config = dict(
    encoder_arch='quartznet',
    model='encoder-decoder audio transcriber',
    hop_length=160,
    decoder_norm='layernorm',
    decoder_parallel_block=True,
    decoder_inner_norm=False,
    init='xavier_uniform',
    batch_size=192,
    epochs=75.9,
    lr_schedule='cosine',
)
Rows from block 4 of the text decoder of a small encoder-decoder audio transcriber, named by matrix and row number. Rows with one number belong to one neuron. Each number is 128 + 24 x the weight over its row's rms, rounded and kept within 0 to 255. All counts start at 0.
After each neuron's rows are labels from the 100 texts, of 14976, where the neuron reaches its largest size: "fires on" is the input token at the peak. Only what is clearly more common there than usual is listed. The data: short read English sentences (LibriTTS-R). In brackets: how many of the 100, against the usual share in percent.
# gate: MLP gate (decoder.blocks.4.mlp.gate.weight, 768x192), inputs 0-63
# fc1: MLP up (decoder.blocks.4.mlp.fc1.weight, 768x192), inputs 0-63
# fc2: MLP down (decoder.blocks.4.mlp.fc2.weight, 192x768, transposed), outputs 0-63

gate.355 [147  95 150 144  93 123  96 126  98  99 122 118 123 129 154  95 166  95 112 124 130 138 133 142  98 140 182  96 122 147 114  91 129 102 115 171 115 187 111 120 142 138  88 118 150 195 171 142 112 145 173 115 153 108 159 165 112 116 103 116 121 167 147 100]
fc1.355 [107 122 158 165 154 109 140  71 138 115  98 118 129 113 109 132 140 121 113 147 143  63 140 102  70 148  96 131 137 170  91  86 126 123 106 147 143 116 120 134 129 117 102 150 103 161 192  97 130 155 163 132 159 107 147 125 103 135 126  86 142 108 120 118]
fc2.355 [ 99 138 112 109 122 104 126  96 104 118 141 170 164 145 140 115 128 138 145  81 121 164 120 120 152 126 120 121 104 115 124 131 172 118 126 122 129  98 100 141 108 153 122 101 129  98  82 140 149 130  88 132 161 154 189 130 114 109 124 185 140 123 151 142]
fires on: "like" (39 vs 0.2); "all" (13 vs 0.4); "when" (9 vs 0.1); "of" (7 vs 1.2)

gate.701 [153 123 104  94 122 149 111 107 100 130  83 121 188  94 129 145 146 149 106 162 127 133 134 137 101 139 147 142 140 121 160 108 136 103 131 143 127 123 131 110 142 131  95  90 136 156 113 116 115 103 157 133 117 108 151 164 156 136  76 104 140 154 113 147]
fc1.701 [100 151 146  90 168 159 128 120 100 118 109 139 142  68 116 154 142 147 151 171  99 116 169 105 159  79 119 144 172 150 158  91 136 189  82  94 134 142 101 111 107 133  98 101 146 152 145 103 121 116 137 129 154  85 145 126 147 153  66 140 152  98 140 143]
fc2.701 [123 138 112  92 136 129 141 150 112 181 137 116  97 123 142 159 121 148 114 107 109 123 126 115 179 143 159 125  73 128 119 142 145 111 115 142 175 167 128 137  97 128  91 127 141 117  88 146 132  99 130 148 142 158  97  88 127 122 135 146 128 151 152 131]
fires on: "like" (16 vs 0.2); "wait" (14 vs 0); "at" (12 vs 0.5)

gate.714 [127 133  92 172 140 125  93  93  99  95 165 141 100 131 125 174 157 107 112 154 144 119 146 150  94 144 116 103 138  92 126 111 133 149 130  97 148  82 139 169 117 117 128 145 114 134 152 150 177 130 115  71 183 152 148 120 101  86 123 122 105 117 117 164]
fc1.714 [128 130 114 110 117 141 120 164 117 112 131 102  85  87 163 152 123 118  79 174 104 134 105  99 153  84  94 123 155 127 148 104 117 133 116 157 147 155 101 129 115 109 131 121 161 134 124 141 145  94 151 138 143 128 147 152 162 122  94 160 118 132 132 106]
fc2.714 [118 145 126 135  82  83 136 120 143 133 116 132  97 128 144 121 153 139 114 140 124 119 135 129 148  86 120 125 141 147 135 114 128 146 151 133 142 122 161 145 116 138 160 160 138  92 119 140 120 161 113 184 129  83 141 154 161 120  90 119 146 112 166 137]
fires on: "his" (46 vs 0.5); "of" (13 vs 1.2); "an" (7 vs 0.2)

gate.765 [112 121 127 101 113 108 111 168 124 158 170 108 155 134 152 167 144 141 113 150 147 132 124 117 172 153 125 128  99  88 168 134 108 152 129 167 131 143 117  90 140  82 151 130  83 140 152 150 112 149 142 123 107 136 126 150 123 156 165 142 112 141  91 116]
fc1.765 [115 120 139 118 115 168 116 167 137 140 100 138 149 136  90 129  89 148 137 109 118 104 162 134 115 150 123 144 142 131  97 133 130 122 123 104 142 142 150 143 115 130 159 130 141 124 160 143 180  82 108 135 151 113 146 128 131 169 110  81 135 114 135 148]
fc2.765 [106 111 155 137 129 112 120 123 101  83  91 110 101 160 116 103 126  83  89 108 110 103 115 114 123 144 101 125  86 132 121 126 110 126 120  79 131 136 150  75 147 115 137 120 110 131 147  99 160 120 102 141 120 141  98 163 105 106 159 124 145 145 154 128]
fires on: "said" (17 vs 0.7); "nodded" (7 vs 0); "cried" (7 vs 0.1); "shrugged" (7 vs 0)

gate.658 [118 120  83 105 174 161 108 131 147 113 163 161 100 117 118 127 139 138 119 132 164 152 117 138 133  94 146 171 116 114 160 172 135 127 102 137 123  96  77 174 102  97 140 124 141 123 136 144  98 160 133 163 125 146 146 117 116  95 119 121  94 131 136 142]
fc1.658 [120 120 121 189  81 144 135 133 120 148  93  72 133 156 163 166 106 108 146 141 140 114 151 178 169 155 115 113 124 128 113  89 104 109 171  96 110 129 108 104 136 145 142  75 135 136 134 134 145  92 141  77  84 105 110 129 165 132 103 140  98 119 118 117]
fc2.658 [110 121 139 111 143 133 102  93 142 178 157 148 100 148 157 134 101 159 124  91 127 147 145 112 171 123 148 124 134 151 113 161 107 150 121 127 147 100 121 101 133 136 146  83  99 122 135 158 146 122 176 160 143 155  78 120 142 125 117 131 146  82 112 165]
fires on: "asked" (43 vs 0.2); "answered" (18 vs 0.1); "cried" (10 vs 0.1); "said" (10 vs 0.7)

gate.209 [132 115 115 115 131 144 153 165 101 139 124 119 153 141 142 138 146 137 157 144 130 115 124 180 179 120 151 107 160 151 127 168 166 115  81  72  93 118 143 138 131  97 114  93 147 106 131 156 103 114 137 103 170 159 150 111 116 129 100  89 141 132 113 165]
fc1.209 [135 105 113 121 116 119 146 111 133  99 166 112 186  89  83 147 116 156 139 115 112 116 149 175 136 128 102 121 153 105  96 127 112 143 152  78 140 110 118 119 115 135 100 167 173 129 120 102 113 105 126 134 148 125 156 139  65 163 137 121 115 103 172 145]
fc2.209 [ 85 104 169 176  98 146  92 119 118  89  84 134 123 150 125 134 121 108  95 104 154 110 132  85  90 161 104 112 122 129 105 141 102 126 123 123 119 133  94  83 140 141 109 108 127 145 157 111 142 105  97 108 126  96 149 115 154 105 164 154 118 136 144 116]
fires on: "asked" (19 vs 0.2); "dear" (11 vs 0.1); "public" (8 vs 0)

gate.353 [138 139 143 105 183 137 108 138 149 134 129 146 157 138 151 159 105 186 119  93 173 139 164 191 118 119 175  82 148 118 158 142 141 100 136  86 139 123 113 125 151 174 124 158 156 130 147  91 184 135 112 165 121  95 149 113 151  92 103 110 119 142 126 151]
fc1.353 [113 106 145 155 119 139 128 124 104  95 105 145  90 143 108 105 129 132 123 125 116 115 104 133 130 152  47 129 135 117 129 115 126 107 120 104 119 136 174 122 121 126 126 149 122 114 156 154 128 114 168  97 161 117 139 146 129 141 117 166 137 103 109 132]
fc2.353 [ 98 109 109 112 153 137 118  98 115 127 112 120  94 179  95 156  93 130 130 124 103 107  92 115  93 100 121 134 118 145 121 146 171 124 111  98 148 143 108 150 137 118 161 148 191 142 120  96  91 127 170 161  75 101  77 150  86 153 157 130 117 151 106 137]
fires on: "the" (13 vs 3.3); "think" (12 vs 0.2); "of" (8 vs 1.2)

gate.632 [138 150  76 103 146 121 135 107 132 110  80 141 139 136 120 106 122 107 135 154 142 103 154 134 150 121 102 114  92 145  92 105 155 153 124 133 131  98 123  97 120 130 118 131 116 114 134 150 102 108 109  94 156 135 130 130  95 153 137 140 133 165 150 101]
fc1.632 [106  96 101 142 135  98  97 152 121 127  95 150 117 141 144  75 121  68 117 121  99 120 139 162 102  88  96 127 108 115  99 147 148 157  94 114 127 142 148  72 107 146 140 132 160 112 122 130 127 122 120  49 107 148 106 141 110 119 165 121 124 171 155  84]
fc2.632 [ 85 109 170 117 122  87 114 130 136 104 114 100  65 125 107 136 148 159  92 104 138 165 138 126 144 129 114 113 101 123  98 141 126 125  88 109 135 140 138 133  98 120 162 134 130 105 172 119 141 123 131 136 140 150 156 121  92 134 131 139 159  69 169 129]
fires on: "two" (29 vs 0.1); "you" (9 vs 1.8); "every" (7 vs 0)

gate.327 [121  96  65  92 109 114 129  85  92 140 167 165 128 132 136 100 135 102 128 143 121 130 157 123  97 126 128 135 141 173 117 110  81 138 114 121 139 120 144 157 134 153 142 132 110 123 106 120 168 156 106  89 117  98 150 131 137 159 139 146 127 108 109 163]
fc1.327 [109 131 115 116 174 125 128 113 136 140 111 117 150 149  97 197 100 147 106  92 126 132  87 154 157 111 133  98 169 132 102 136 149 101 111 125 165 141 164 147  93 104 157 143 134  75 125 127 143 137 158 141  95 155 146 113  89 128 114 156 127 161 110 115]
fc2.327 [115 107 120 140 113  93 107  99 107 117 132 121 153 124 113 103 189 130 132  98  96 152 154 116 170  99 134 142 113 142 157 159  92 156 119 132 179 154 171 152 118 135 168  97 159 132 138 151 129 141  97 118 139  69 106 132 163 160 133 136 132  98 142 124]
fires on: "his" (44 vs 0.5); "he" (24 vs 1.3); "with" (17 vs 0.4)

gate.308 [126  84  97 139 164 149 143 110 123 175 142  83 111 123 113 150  93 101 144 101 150 124 143 127  95 114 151 127  95  98 142 102 135 117 138 101 101 148  76 118 127  85 140 145 129 124 108 126 135 143 134 133  96 120 100 122 173 124 109 121 125 167 127 134]
fc1.308 [137 160 160  97 144  96 134 104 145 120 122  89  95 128  94 105 107 113 153 116 113 160 101 100 147 133 146 122 117 155 139 105 128 114 112 125 113 157 122 141 106 149 109 131 122 129 161 160 109 124 134 128 101 118  84 127 150  84 160 144 130 118 115 140]
fc2.308 [110 134 147 123 119 126 120 167 120 115 118 106 136 161 146 129 146 123 101  88 107 160 121 103 140 129  89 115 139 118 141 146 131 142 122  98 161 161 163 116 190 130 137 139 206 129 108 144 127 127 169 166 119 104 123 127 109 117 142 114 127 111 111 113]
fires on: "asked" (30 vs 0.2); "not" (24 vs 0.7); "let" (12 vs 0.1); "that's" (8 vs 0.1)

gate.719 [127 121 144  92 110 113 102 129 212 134 121 122 101  93 136 135 150 100 110 113 109 125  90 146 145 116 175 150 128 136 145 112  89 131 142 124 124 118 104 161 124 142 186 117 101  94 144 198 111 127 118  94 119 105 147 127 112 133 128  74 126 114  78 140]
fc1.719 [127 132 158 117 124  90 112 109 125 111 176 124  87  91  88 115 111 132 168 124  91 105 104 165 115  99  89 113 143 129 133  74 132 150  87 150 115  61 134 154 128 107 104 103 132 131 154 158 134 154 140 132 153 103 120 170 113 115 106 136 140 143 123 149]
fc2.719 [122 122 139 125  76 101 118 159 125 135  98 114 182 115 119 190 136 111 107 164 119 135 147 134 143 154 166  86 149 139 131 156 153  52 123 112 121 116 154 137 149 129 132 160 114 119 126 124 144 119 110 116  93 132 123 110 134 137 159 121 137  99 147 136]
fires on: "replied" (12 vs 0.1); "right" (8 vs 0.1); "exclaimed" (7 vs 0); "went" (7 vs 0.1)

gate.218 [169 144 130 132 170 142 112 146 141 102 124 124 117  84 146 114 151 114  94 138 121 106 146 115 156  97 143 130 153 111 136 136 163 140 142 113  74 106 156 135 116 108 123 144 109 122  78 154 169 151 122  89 143 120 133 165 146 152  87  98 105 110 154 119]
fc1.218 [106  97 155 111 126 117 131  87 112 134 131 164 120 127 104 152 119 124 155 125 113 107 155 113 159 126 139 114 133 104 169 115  87 148 104 108 120  80 170 129 147 130 118 102 120 106 107 125 132 185 143 147 128 144 150 139 148 133 131 159 125  85  83 150]
fc2.218 [ 78 159 120 120 114 116 173 124 113 115 123  85 161 136 151 121 137 164  87 102 127 174 137 166 117 147 155 127 100 111 145 110 116 127 150 125  88 147  92 135 120  96  99 104 174 140 148 165 128 111 162 127 147 138 138 127 147 159  85 118 113 150 168 135]
fires on: "replied" (58 vs 0.1); "said" (14 vs 0.7)

gate.22 [103 144 122 102 153 145 153 131 128 151 136  67 147  99 114 144  92 123 117 119 148 106 128 125 140 101 134 152 117  79 141 102 140 155 158 143  86 114 118 119 142 135 128 102 100 113 130  82 143 142 151  93 122 168 113 142 127 121 130 137 130 136 139 135]
fc1.22 [105 105 131 125 152  94 131 106 116 112  86 150 149 126 140 160 144 118 128  95 136 162 137 122 117 144 134  80 154 134  98 128 129 105 135 127 153 134 107 174 122 124  92 128 119 135 154 198 139 133  81 151 127  92 210  56 151 153 123 143 193  64  93 135]
fc2.22 [140 145 149  98  70 125 123 190 152 161 130 148 119 155 157 126 143 171 108 125  97 161 163 131  99 137 140 137 100 100 152 134 137 112 127 126 131 141 107 119 145 115 136 144 122 183 104 136 117 108 171  98 151 129 139 158 127 135 129  78 160  93  99 129]
fires on: "leave" (11 vs 0); "speaking" (10 vs 0)

gate.464 [ 83 157 116  96 114 116 160 147 142 115 156 151 157 126 136 128 134 166 111 141 132 156 138 125 192 104 166 101 141 129 144 115 148 132 140 161 154 135 163 114 138  95 144 159  81 100 136 152 154 143 146 109 182 136 129 184 151 149 129 138 136 149 121 138]
fc1.464 [116 119 115 124  98 157  77 107 125 121 138 132 155 130 158  96 126 180 162  96 127 138 105 145 153 121 123  84 133 167 112 120 139 123 153 152 125 126 164 128 108 121 107 149 132  96 137 135 143 176  95  96 130 119 115 141 121 127 112 118 133  94 134 141]
fc2.464 [ 78 128 136 134 106 121 168 153 164 125 112 112 122  74 104 156 122  94 139 164 107  99 152  96  98 110 147 119 140 100 123 119 125  70 103 145 152 139 125 125 137 107 155 124 162 125 171 130 167 138 166  71 116 117 148 119 122 120 113 129 114 139 136 109]
fires on: "replied" (14 vs 0.1); "cried" (8 vs 0.1); "word" (7 vs 0)

gate.762 [125 126 107 152 121 107 139  82 129 133 142 145 165 141 169 139 143 150 149 125 160 112 140 117 105 155 137 130 128  78 135  93 116 145 146 184 128 125  84 109 111 163 126 107 113 137 113 105 140 131 100 105  98 114 154 124 116 134 102 129 123 137 147 152]
fc1.762 [111 140  94 166 122 139 121 100 159 128 160 114 137 109 168 132 130 123 113 144  96 123 121 138 133 123 139 133 104 111 142  95 139 151 102 174 157 130 155 137 149 149 100 115 160 167 139 119 117 132 130  92 118 153 165 118 138  80 151 186 112 156 149 171]
fc2.762 [150 142  95 135 121 144 118 142 133  98 107 104 125 111 115 125 124  82 159 118 151 143 183  70  96 150 151 132 119 124 133 106 156 152 169 117 102 140  87 121 143 124 130 155 143 134  79 143 119 139 159 155 121  99 128 121 154 144 106 126 171 146  97 143]
fires on: "like" (22 vs 0.2); "everything" (16 vs 0)

gate.210 [130 102 163 112 109 126  92  82 141 116  92 114 171 140 122 112 146 114 109 124 118 162 146 170 121 132 149 104 137 156 140 124  95 135 163 115 142  88  86 104 124 118 154 144 124 129 149 102 147  75 107 130 192 104 133 112 129 176 107 143 106 166  97 157]
fc1.210 [147 100 128 164 132 131 158 127 121 108 123  86 101 183 120  99  78 128  96  93 107 141 157  97 119 137 122 147 112 107 146 135 146  83 143 130  98 150 153 147 128 115 123 133 120 124 205 129 111 179 158 125 101 108 107 155 162  44 145 109 154 145 108 120]
fc2.210 [145  76 131  75  77 115 116 129 148 109 119 153 133 124 124 105 137 118 160 101 149  94 117 179 137 137 130 109 134 139 178 135 164 105 103 132 128  99  82 128 142 154 122 136 159 142 150 121 125 140 115 152 103  96 119 149 151 113 124 122 103 149 108 124]
fires on: "the" (16 vs 3.3); "they" (14 vs 0.4); "tell" (10 vs 0.1)

gate.304 [ 98 143 134 114 165 151 158 150 112 132 113 139 107 164  96 129 137 127  74 165 120 123 133 107 166 149 120 138 115 159 154 140 126 154 134 156 135  98 100 142 150 131 129 129 166 137  78 128 137 168 100 107 110  93 123 139  99 144 103 151 136 104 156 120]
fc1.304 [173 111 128 118 137 133 157 123 138 158 161 155 135 137 136 135 150 137 178 137 143 115 142 161 119 109 127 178 142 129 108 166 117 122 116 137 108 147 155 124 122 138 129 122  78 121 158 149 141 122 144 119 108 141 128 127 132 177 138 133 177  79 151 106]
fc2.304 [117 135 128 106 185 123 132 126 153 114 147 119 117 133  84 103  81 117 121 121 155 121 134 123 157 129 106 112 132 144 145 110 147 149 107 122  78 107 102 153 120 133 121 132 107 122 105 142 109 152  97 161 173 169 105 135 144 168 142 144 154 116 127 116]
fires on: "said" (19 vs 0.7)

gate.708 [118 140 114 143 127  87 151 126 135 152 152 102 111 184 128  93 154 126 141 148 133 124 110 119 112 164 140 135 141 145 102 108 129 136 126 149 118  99 120 161 135  84 167 125 135 120 107 129 137 136 100 115 143  81 147 124 122  99 126  56 109 138 162 147]
fc1.708 [142 132 135  82 125 136 177 136 147  89 141 144  77 124 129 131  65 129 132 102 131 169 131 110 110 117  99 112 164 151  89 123  76 127 163 181  87 106 128 105 117 159 151 140 109 120 145 132 148 127 142 145 148 107 101  97 128 155 112  90 121 123 122 107]
fc2.708 [ 79 136 124 133 148 119 132  98 119  91 121 132 139 149 124 156 166 129 156 148 106 120 201 130 144 110 101 128 163 158 161 134 125 160 136 118 157  94 133 105 148 100 158 125 174 148 124 117 129 122 141 102 177 154 114 155 123 120 162 135 111  84 107 156]
fires on: "the" (72 vs 3.3)

gate.172 [138 118 123 157 133  91 152 116 104 131 133 108 107 170 149 106 135 163 121 121 111 133  96 108 158 120 141 156 131 153 100 142 159 173 176 146 156 118 146  99 144 130  98 149 128 156 100 155 156 165 118  87 102 138  98 109 115 130 127 127 140 141 102 136]
fc1.172 [120  95 136 177 138 105 134 143 121  99 106 108  92 144  99 171 144  84 130 133 132 133 150 195 144 126 140 129 161 105 146 143 129 139 110 162 124 110  97  96 159 125 116 101 113 114 116 137 144 107 143 133 137  88 101 145 112 140 122 133 102 148 110  88]
fc2.172 [141 120 121 126 125 141  89 128 151 146  62 115 152 114 128 126 128 153  91 143 122 102 147 170 135 136  98  83  93 114 143 145 128 173 140 135 120 167 126 109 143  92 114 145 117 138 138 127 122 142 132  92 164 148 159 132  86 203 128 127 130 113 174 110]
fires on: "the" (25 vs 3.3)

gate.281 [127 166 141 106 147  70 136 113 111  85  92 137 141 138 160  98  63 107 102 154 153 143 127 118 119 128 130 158 102 165 102 130 139 137 140 128 115 116 107  75  95 121  98 177 119 130 123 122 117 130  95 108  88 114 185 119 112 156 116 102  90 162 154 153]
fc1.281 [141 175 139  51 160 111 131 160 122 125 136 152 155 109 112 152  95 153 157 138  62 159 140 134  88 122 104 131  80  64 103 125  94 145 141 110 140 119 133 150  99 100 128 120 138 160 111 133 153 158 144 126 141 110 136 123 126 130 143 172 173 151 108  96]
fc2.281 [ 84 115 155 152  99  50  94 115 129 147 137 135 114 101 166 146 161 155  77 107 143 141 161 125 145 124 175 210 156 129 119  95 123 135 129 171 113 144 143 107 123 156 167  73 135 129 155 134  87 126 137 131 167 104 100 103 141 158 102 130 100 132 122 134]
fires on: "like" (94 vs 0.2)

gate.387 [101 140  94 138 141 137 110  89 129 123 135 122  89 166 132 107 125 113 134 106 116 159 133 132 133  95 149 140 121 120  91 120 172 128  99 120 123 115 158 107 187 148  99 154 141 124 121 121 151 104 161 107 106  94 148 124 112 123 142 141  69 118 105 129]
fc1.387 [127  99 103 142 121 186 148 109 132 146 149 120 129  88 105 115 174 120 128 125 158 100  87 140 165 137 100 149 142 139 153 153 138 153 159  98 128 127 144 101  67 146 133 136 163 138 107 149 174 133 118 118 124 147 148 151  89 123 111 131 174 159 108 109]
fc2.387 [162 119 138 114 141  97 115 120 111 140 129 127 118 142  77 115 108 143 112 111 147 121  97 127  97 162 159 164 126 173 135 143 153 100 161 141  91 187 115 122 143 121 115 127  90 115 161 148 118 152  96  99 134 150  94 133 137 120 160 107 151  88 100 140]
fires on: "the" (10 vs 3.3); "of" (9 vs 1.2); "me" (8 vs 0.6); "lips" (7 vs 0)

gate.509 [141 150  99  93 100 113 120  99 128  89 120 139 154 104 151  99 139 144 138 118 137 131 122  92  75 147 127 130 138 122 152 160 157 164 117 119 111 124 128 143 108  83 145 157 133  85 160 128 113 125 104 114 119 157 116 147 112 145 124 170 121 110 117 118]
fc1.509 [124 128 156 108 149 148 101 149 139 133 124 145 127  76 101 142 128 122 109 158 110 127 108 122 117 133 148 138 171 112  94 122 151 138 130 151 156 152 161 138 116 138 163 108 180 164 115 116 100 126 136 151 165 109 134 101 124 115 128 106  99 167  97 182]
fc2.509 [169 125 122 160 112 129 164 135 129 120 133 119 139 103 132 128 104 150 121  84 122 113 142 160  82 107 124 118 116  94 153 129 131 106 134 116 122 120 144 116 163 131  91 149 105 122 133 126 140 116 100 124 112 107  81 138 142 146 126 135 158 120 167 137]
fires on: "being" (37 vs 0); "each" (9 vs 0)

gate.15 [119 139 100 112 133 139 115  98 109 135  89  83 156 102 108 116 137 106 131 129 101 141  96 145 140 147 120 114 151 146 136 125 117 157 156 164 153 102 120 156  68 175 104 105 139 158 134 126 118 168 115 114 129 105 130 103 147 137  95 141 123  95  94  83]
fc1.15 [122 114 161 155 147 105  95 122 133 150 138  99  98 127 118 149 146 140 121 166 120 138 104 139 126 124 153 154 150 124 108 137 120  66 137 146  99 145 111 147 133 130 149  87 110 152 143 136 154 132 135 161 125 166 120 130 117  95 134 158 111 124 121 116]
fc2.15 [139 132 122 144  98  93 130 150 107 119 139 115 165 135 155 111 128 155 129  99 118 133 110 138 122 124 131 151 121 177 131 126  75 123  99 145 136  85 147 107 137 160 115  97 142  95 169  82 139 115 111 157 157  83 110 108 104 133 137 103 145 137 139 161]
fires on: "his" (75 vs 0.5); "these" (18 vs 0.1)

gate.513 [139 113  97 136 107 120 118  79 131  96 158 140 123  85 138 100 172 108 161 120 132 117 143 149 138 135 134 122 142 116 162 166  78 121  81 101 152 140 120 130 122 128  97  94  80 116 119  97 101 118 130 103 232 140 119  67 149 154 167 147 113 162  95 140]
fc1.513 [140 110 131 121  97 146 105 147 129  87 100 135  98 127 144 169 107 130 150 153 117  98 146 116  93 148  85 111  77 104  57 131 139 101 150 119 159 168  87 155 112 150 141 120 102 159 117 119 180  98 156 182 119 101 159 106  94 103 149 118  88 145 101 144]
fc2.513 [154 117 117  97 125 142 133 123 141 108 132 173 101 171 138 112 126  99 126 175 151 125 126  98  75 125 147 164 140  88 104 159 127 103 139 122 128 116 121 120 101 100 141 148 119  87 107 133 107 100 106 162 129 169 168 167  95 117  88 117 106  97 138 129]
fires on: "asked" (29 vs 0.2); "replied" (22 vs 0.1); "demanded" (12 vs 0); "cried" (9 vs 0.1)

gate.395 [130 114 166 133 177 149 132 163 117 129  87 118 140 109 171 155 137 103 152 115 154 166 187  96 113 130 152 132 155 144 147 133 147  70 111 156 132  97 100  99 182 174 151  89 128 149 120 166  96 115 152 111 118 125 101 107 127 130 141 112 136 126 120  99]
fc1.395 [110 119 108 119 150 132 124 149 161 155  89 120 149 168 112 145 122 130 148 152 123 161 127 107 123 137 100 117 191  93 130 156 157 168 141 109 146 114 160 169 120 111 140 117 143 139 162  94 105 146 124 161 121 130 103  98 127 158 120  98 143 106 140 102]
fc2.395 [120 125 113 138 131 192 124 162 117 136 107 132 162 139 128 149 125 111 127 164 156 109 152 125  97 162  82 114 125 105 143 169 102 155 131 130 118 117  62 148 118 159 144 104 108 157 172 125  88 160 123 119  96 154 160 147  86 169 148 152 127 145 119 127]
fires on: "quiet" (8 vs 0); "street" (7 vs 0); "like" (7 vs 0.2)

gate.414 [112 143 127 114  95 151 115 139 142 120 145 156 138 128  86 102 122  94 120  91 117  82 218 148 104 125 123 171 144 123 131 120 100 153 117  72 115  86 155 128 137 162 156 140  79 141  92 133 105 118 111 122 103 101 154 118 144 125 148 130 128 169 134 134]
fc1.414 [123 163  73  79 150 140 117 137 163 126  91 131 165 103 120 130 126 107 143 136 136 114 164 117 117  94  93 144 103 114  99 139  90 121 100  50  82 129 148 156 118 110 143 140 145 145 120 140  79 108 132 132 128  93 161 111 141 107 161 144 132 181 150 136]
fc2.414 [100  85 186 144 108 135 160 133  84 140 157  73 100 143 104 122 131 161 144 137 136 105  80 101 139 156 126 110 155 134 122 130 118 113 131 138 134 109  96 119 152 159 125 152 101  92 139 125 117  93 120 135 137 127 103 156 100 171 121 113 140  73 138 175]
fires on: "two" (44 vs 0.1); "king" (11 vs 0); "ten" (7 vs 0); "care" (7 vs 0)

gate.325 [168 124 118 147 124 178 137 132 110 147 163 168 109  97 103 153 101 138 118 120  85 173 115 119 134 134 140 155 144 151 115 183 124 166 153  93 133 136  96 177 147  76 157 125 140 159 123 122 162 119 110 118 138 111 138 165 102 109  85 109 124 144  97 148]
fc1.325 [124 109 115 139 121 139 177 172  94 140  90 124 119 151  81 111 121 151 145  76 148 163 112 140 155 102 145  97 111 137 113 122 107 128 120 135  91 102 117 106 117 100 136 125 133 138 139 116 119 175 152 136 136 120 112 134 106 133 129 139 140  74  95 117]
fc2.325 [116 118 140 138  59 175 159 161 159 116  97 125 123 185 110  98 143 143 136 146 122 123 134 135 138 113  85 112 128 179 147 182 129 149 136 164 140 113 175 135 130 111 111 129 149  89 121 113 146 112 123 127 103 100 190 154 141 163 172 110 141 142 113  88]
fires on: "his" (61 vs 0.5); "its" (12 vs 0); "aunt" (8 vs 0)

gate.449 [156 157 127 135 163 159 119 113 144 108 146 138 154 132 108 112 108 156  85 160 149 135 108  93 114  95 147 128 136 132 127  93 149 140 120 131 138 128 135 145 122  81 100 146 167 108 170  84 178 124  98 181 166 137 120 150 134  80 154 137 108 115 143 113]
fc1.449 [177 125 151 113  94 180  93 135  97 110 153 121 110 118 125 172 101 114 109 138 125 115 143 128 162  86  93 130 133 143 123 156 117 119 108 102 139 134 125 160 147 118 150  94 135 116 109 151 116  96 100 108 156 148 116 149 141 133 138 130 152 125 107 109]
fc2.449 [151 161 108 141 160 139 136  99 110 186 158 123 142 113  95 148 104  98 130 154  95 160 170 108 150  98 145 140  92 106 151 152 118 133 138 133 135 151 172  92 120 170 158 125 180 138  93 127 134 151 144 136 124 140 138 105 109 151 118 127 128 123 137 106]
fires on: "the" (7 vs 3.3); "notice" (7 vs 0); "hurry" (7 vs 0)

gate.142 [ 85 131  85 130 147  94 153 137 129  89 150 115 144  85 137 113 154 168 127 138 135 147 105  72 171  91 149 125 116 141 103 100 131 159 140 164 149 113 118 147  90 142 152 169 132 137 151 135 169 133  97 127 111 133 138 175 148 117 147 113 135 127 153 117]
fc1.142 [133 121 138 102 118 116 139 145 143 151 120 117 100 152 142  94 166 110 115 129 125 154 139 145 166 163 124 171 118 151 167 142  97  98 127 114 114 138 107 114 109 125 105 150 150 100 174  95  72 119 154 127 128 153 117 145 137 122 113 172 119 151 119 107]
fc2.142 [128 122 169 133 130 136 154 142  68 114 106 118 171 123 137 155 147 130 154 121 111 170 111 158 119 181  73 124 146 100 144 141 120 131 163 159 131 136 130 111 110 112 119 125 143 112 156 162  95 125  93 157 156 130 126 141  97 142 125 164 118 150 135 166]
fires on: "captain" (11 vs 0); "present" (7 vs 0)

gate.410 [105 165 135  94 110  94 117 141 127 138 128 209 156 136 127 126 150 147 152 134 125 118 111 114 108 126 132 145 150 121 140 159 162 143 108 111 147 112 132 161 141 113 147 117 106 117 182  58 102 153 158 107 130  65 107 153 124 116 124 144 152 108 131 143]
fc1.410 [129 123 125 140 122 103 141 136 153 128 115  72 149 168 144 122 165 158 153 103 127 135 147 132 182 120 139 133 109 151 138 137 169  86 151 102 109 131 119 137 132 123 126 129 150 189 132 116 120 105 100 130  94 161 164 110 133  91 173 123 121 118 167  95]
fc2.410 [139 155 108  87 141 199 144 117 115 101 147 111 128 148 122 171 129  80  81 136 104 157 127 128 120 117 127 124 159 158  87 187  97 127 106 114 165 120 145  90 128 173 113 136 110 150 122 126 119 148 132 157 132 113 114 111 113 155 100 130 125 103 128 125]
fires on: "his" (21 vs 0.5); "well" (11 vs 0.2); "not" (10 vs 0.7)

gate.135 [123 137 151  63 136 108 140 134 164 170 134 115 127 162  98 124  75 131 141 134 137 135 134  99 145 151 106 165 109 124 106 127 126 149 139 119 117 120 106 140 108  85 165 151 126 103 107  80 169 135  94 115 167 145 158 133 126 128 149  95 146 153  93 182]
fc1.135 [173 136 108 120 114 180 141 154 128 136 115 110 138 139 138 136 110 119 117  88 135 128 114 182 110  84 101 132 140 169 128 165 130 167 114 137 126 120 130 113 137 133 128 174  91 141 137 146 139  81 184 120  63 122 101 101 166 118  90  96 133 159 149 111]
fc2.135 [149 148  98 136 181 122 127 142 115  74 114 184 141 148 159 159  93 122 110 110 147 112 139 121 132 140  84 141 159 126 131 158 122 169  97 112 117 144 113  93 117 123  91 101 115 150 107 156 169 134 150  72 164 139 109  93 154 112 115 102 158 123 137 146]
fires on: "the" (56 vs 3.3); "every" (11 vs 0)

gate.174 [115 127 116 138 132 144  81 101 161 121 119 153 161 145 129 128 111 125 102 130 127 119 140 130 138 144 106 124  82 113 149 166  95 148 127 154 139 106 117 129 113 126 131 143 139 102 132 119  98 106 101 121 181  89  82 140 118 181 105 113 100  98  79 143]
fc1.174 [147 153 145 132 146 139 119 117 124  88 121 183 165 154 100  90 121 135 102 104 122 175  93 118 111  92 105 110 127 121 118 108  99 107 133 140 125  98 133 114 130 141 124 166 102  84 118 115 114 149 124 135 173 181 141 154 158 158 114 133  80 107 136 150]
fc2.174 [126 144 150 157 130 145 140 169 108 108 135 165 149  64 123 103 109 183 130 133 132 114  90 100  95 148 133 139 139 100 124 117 112 112 128 156 128 133 105 132 104 137 144 129 100 109 125  98 162 134  98 117 107 120 188 125 127 140 142  72 154 123 106 142]
fires on: "asked" (36 vs 0.2); "thank" (19 vs 0); "that's" (19 vs 0.1)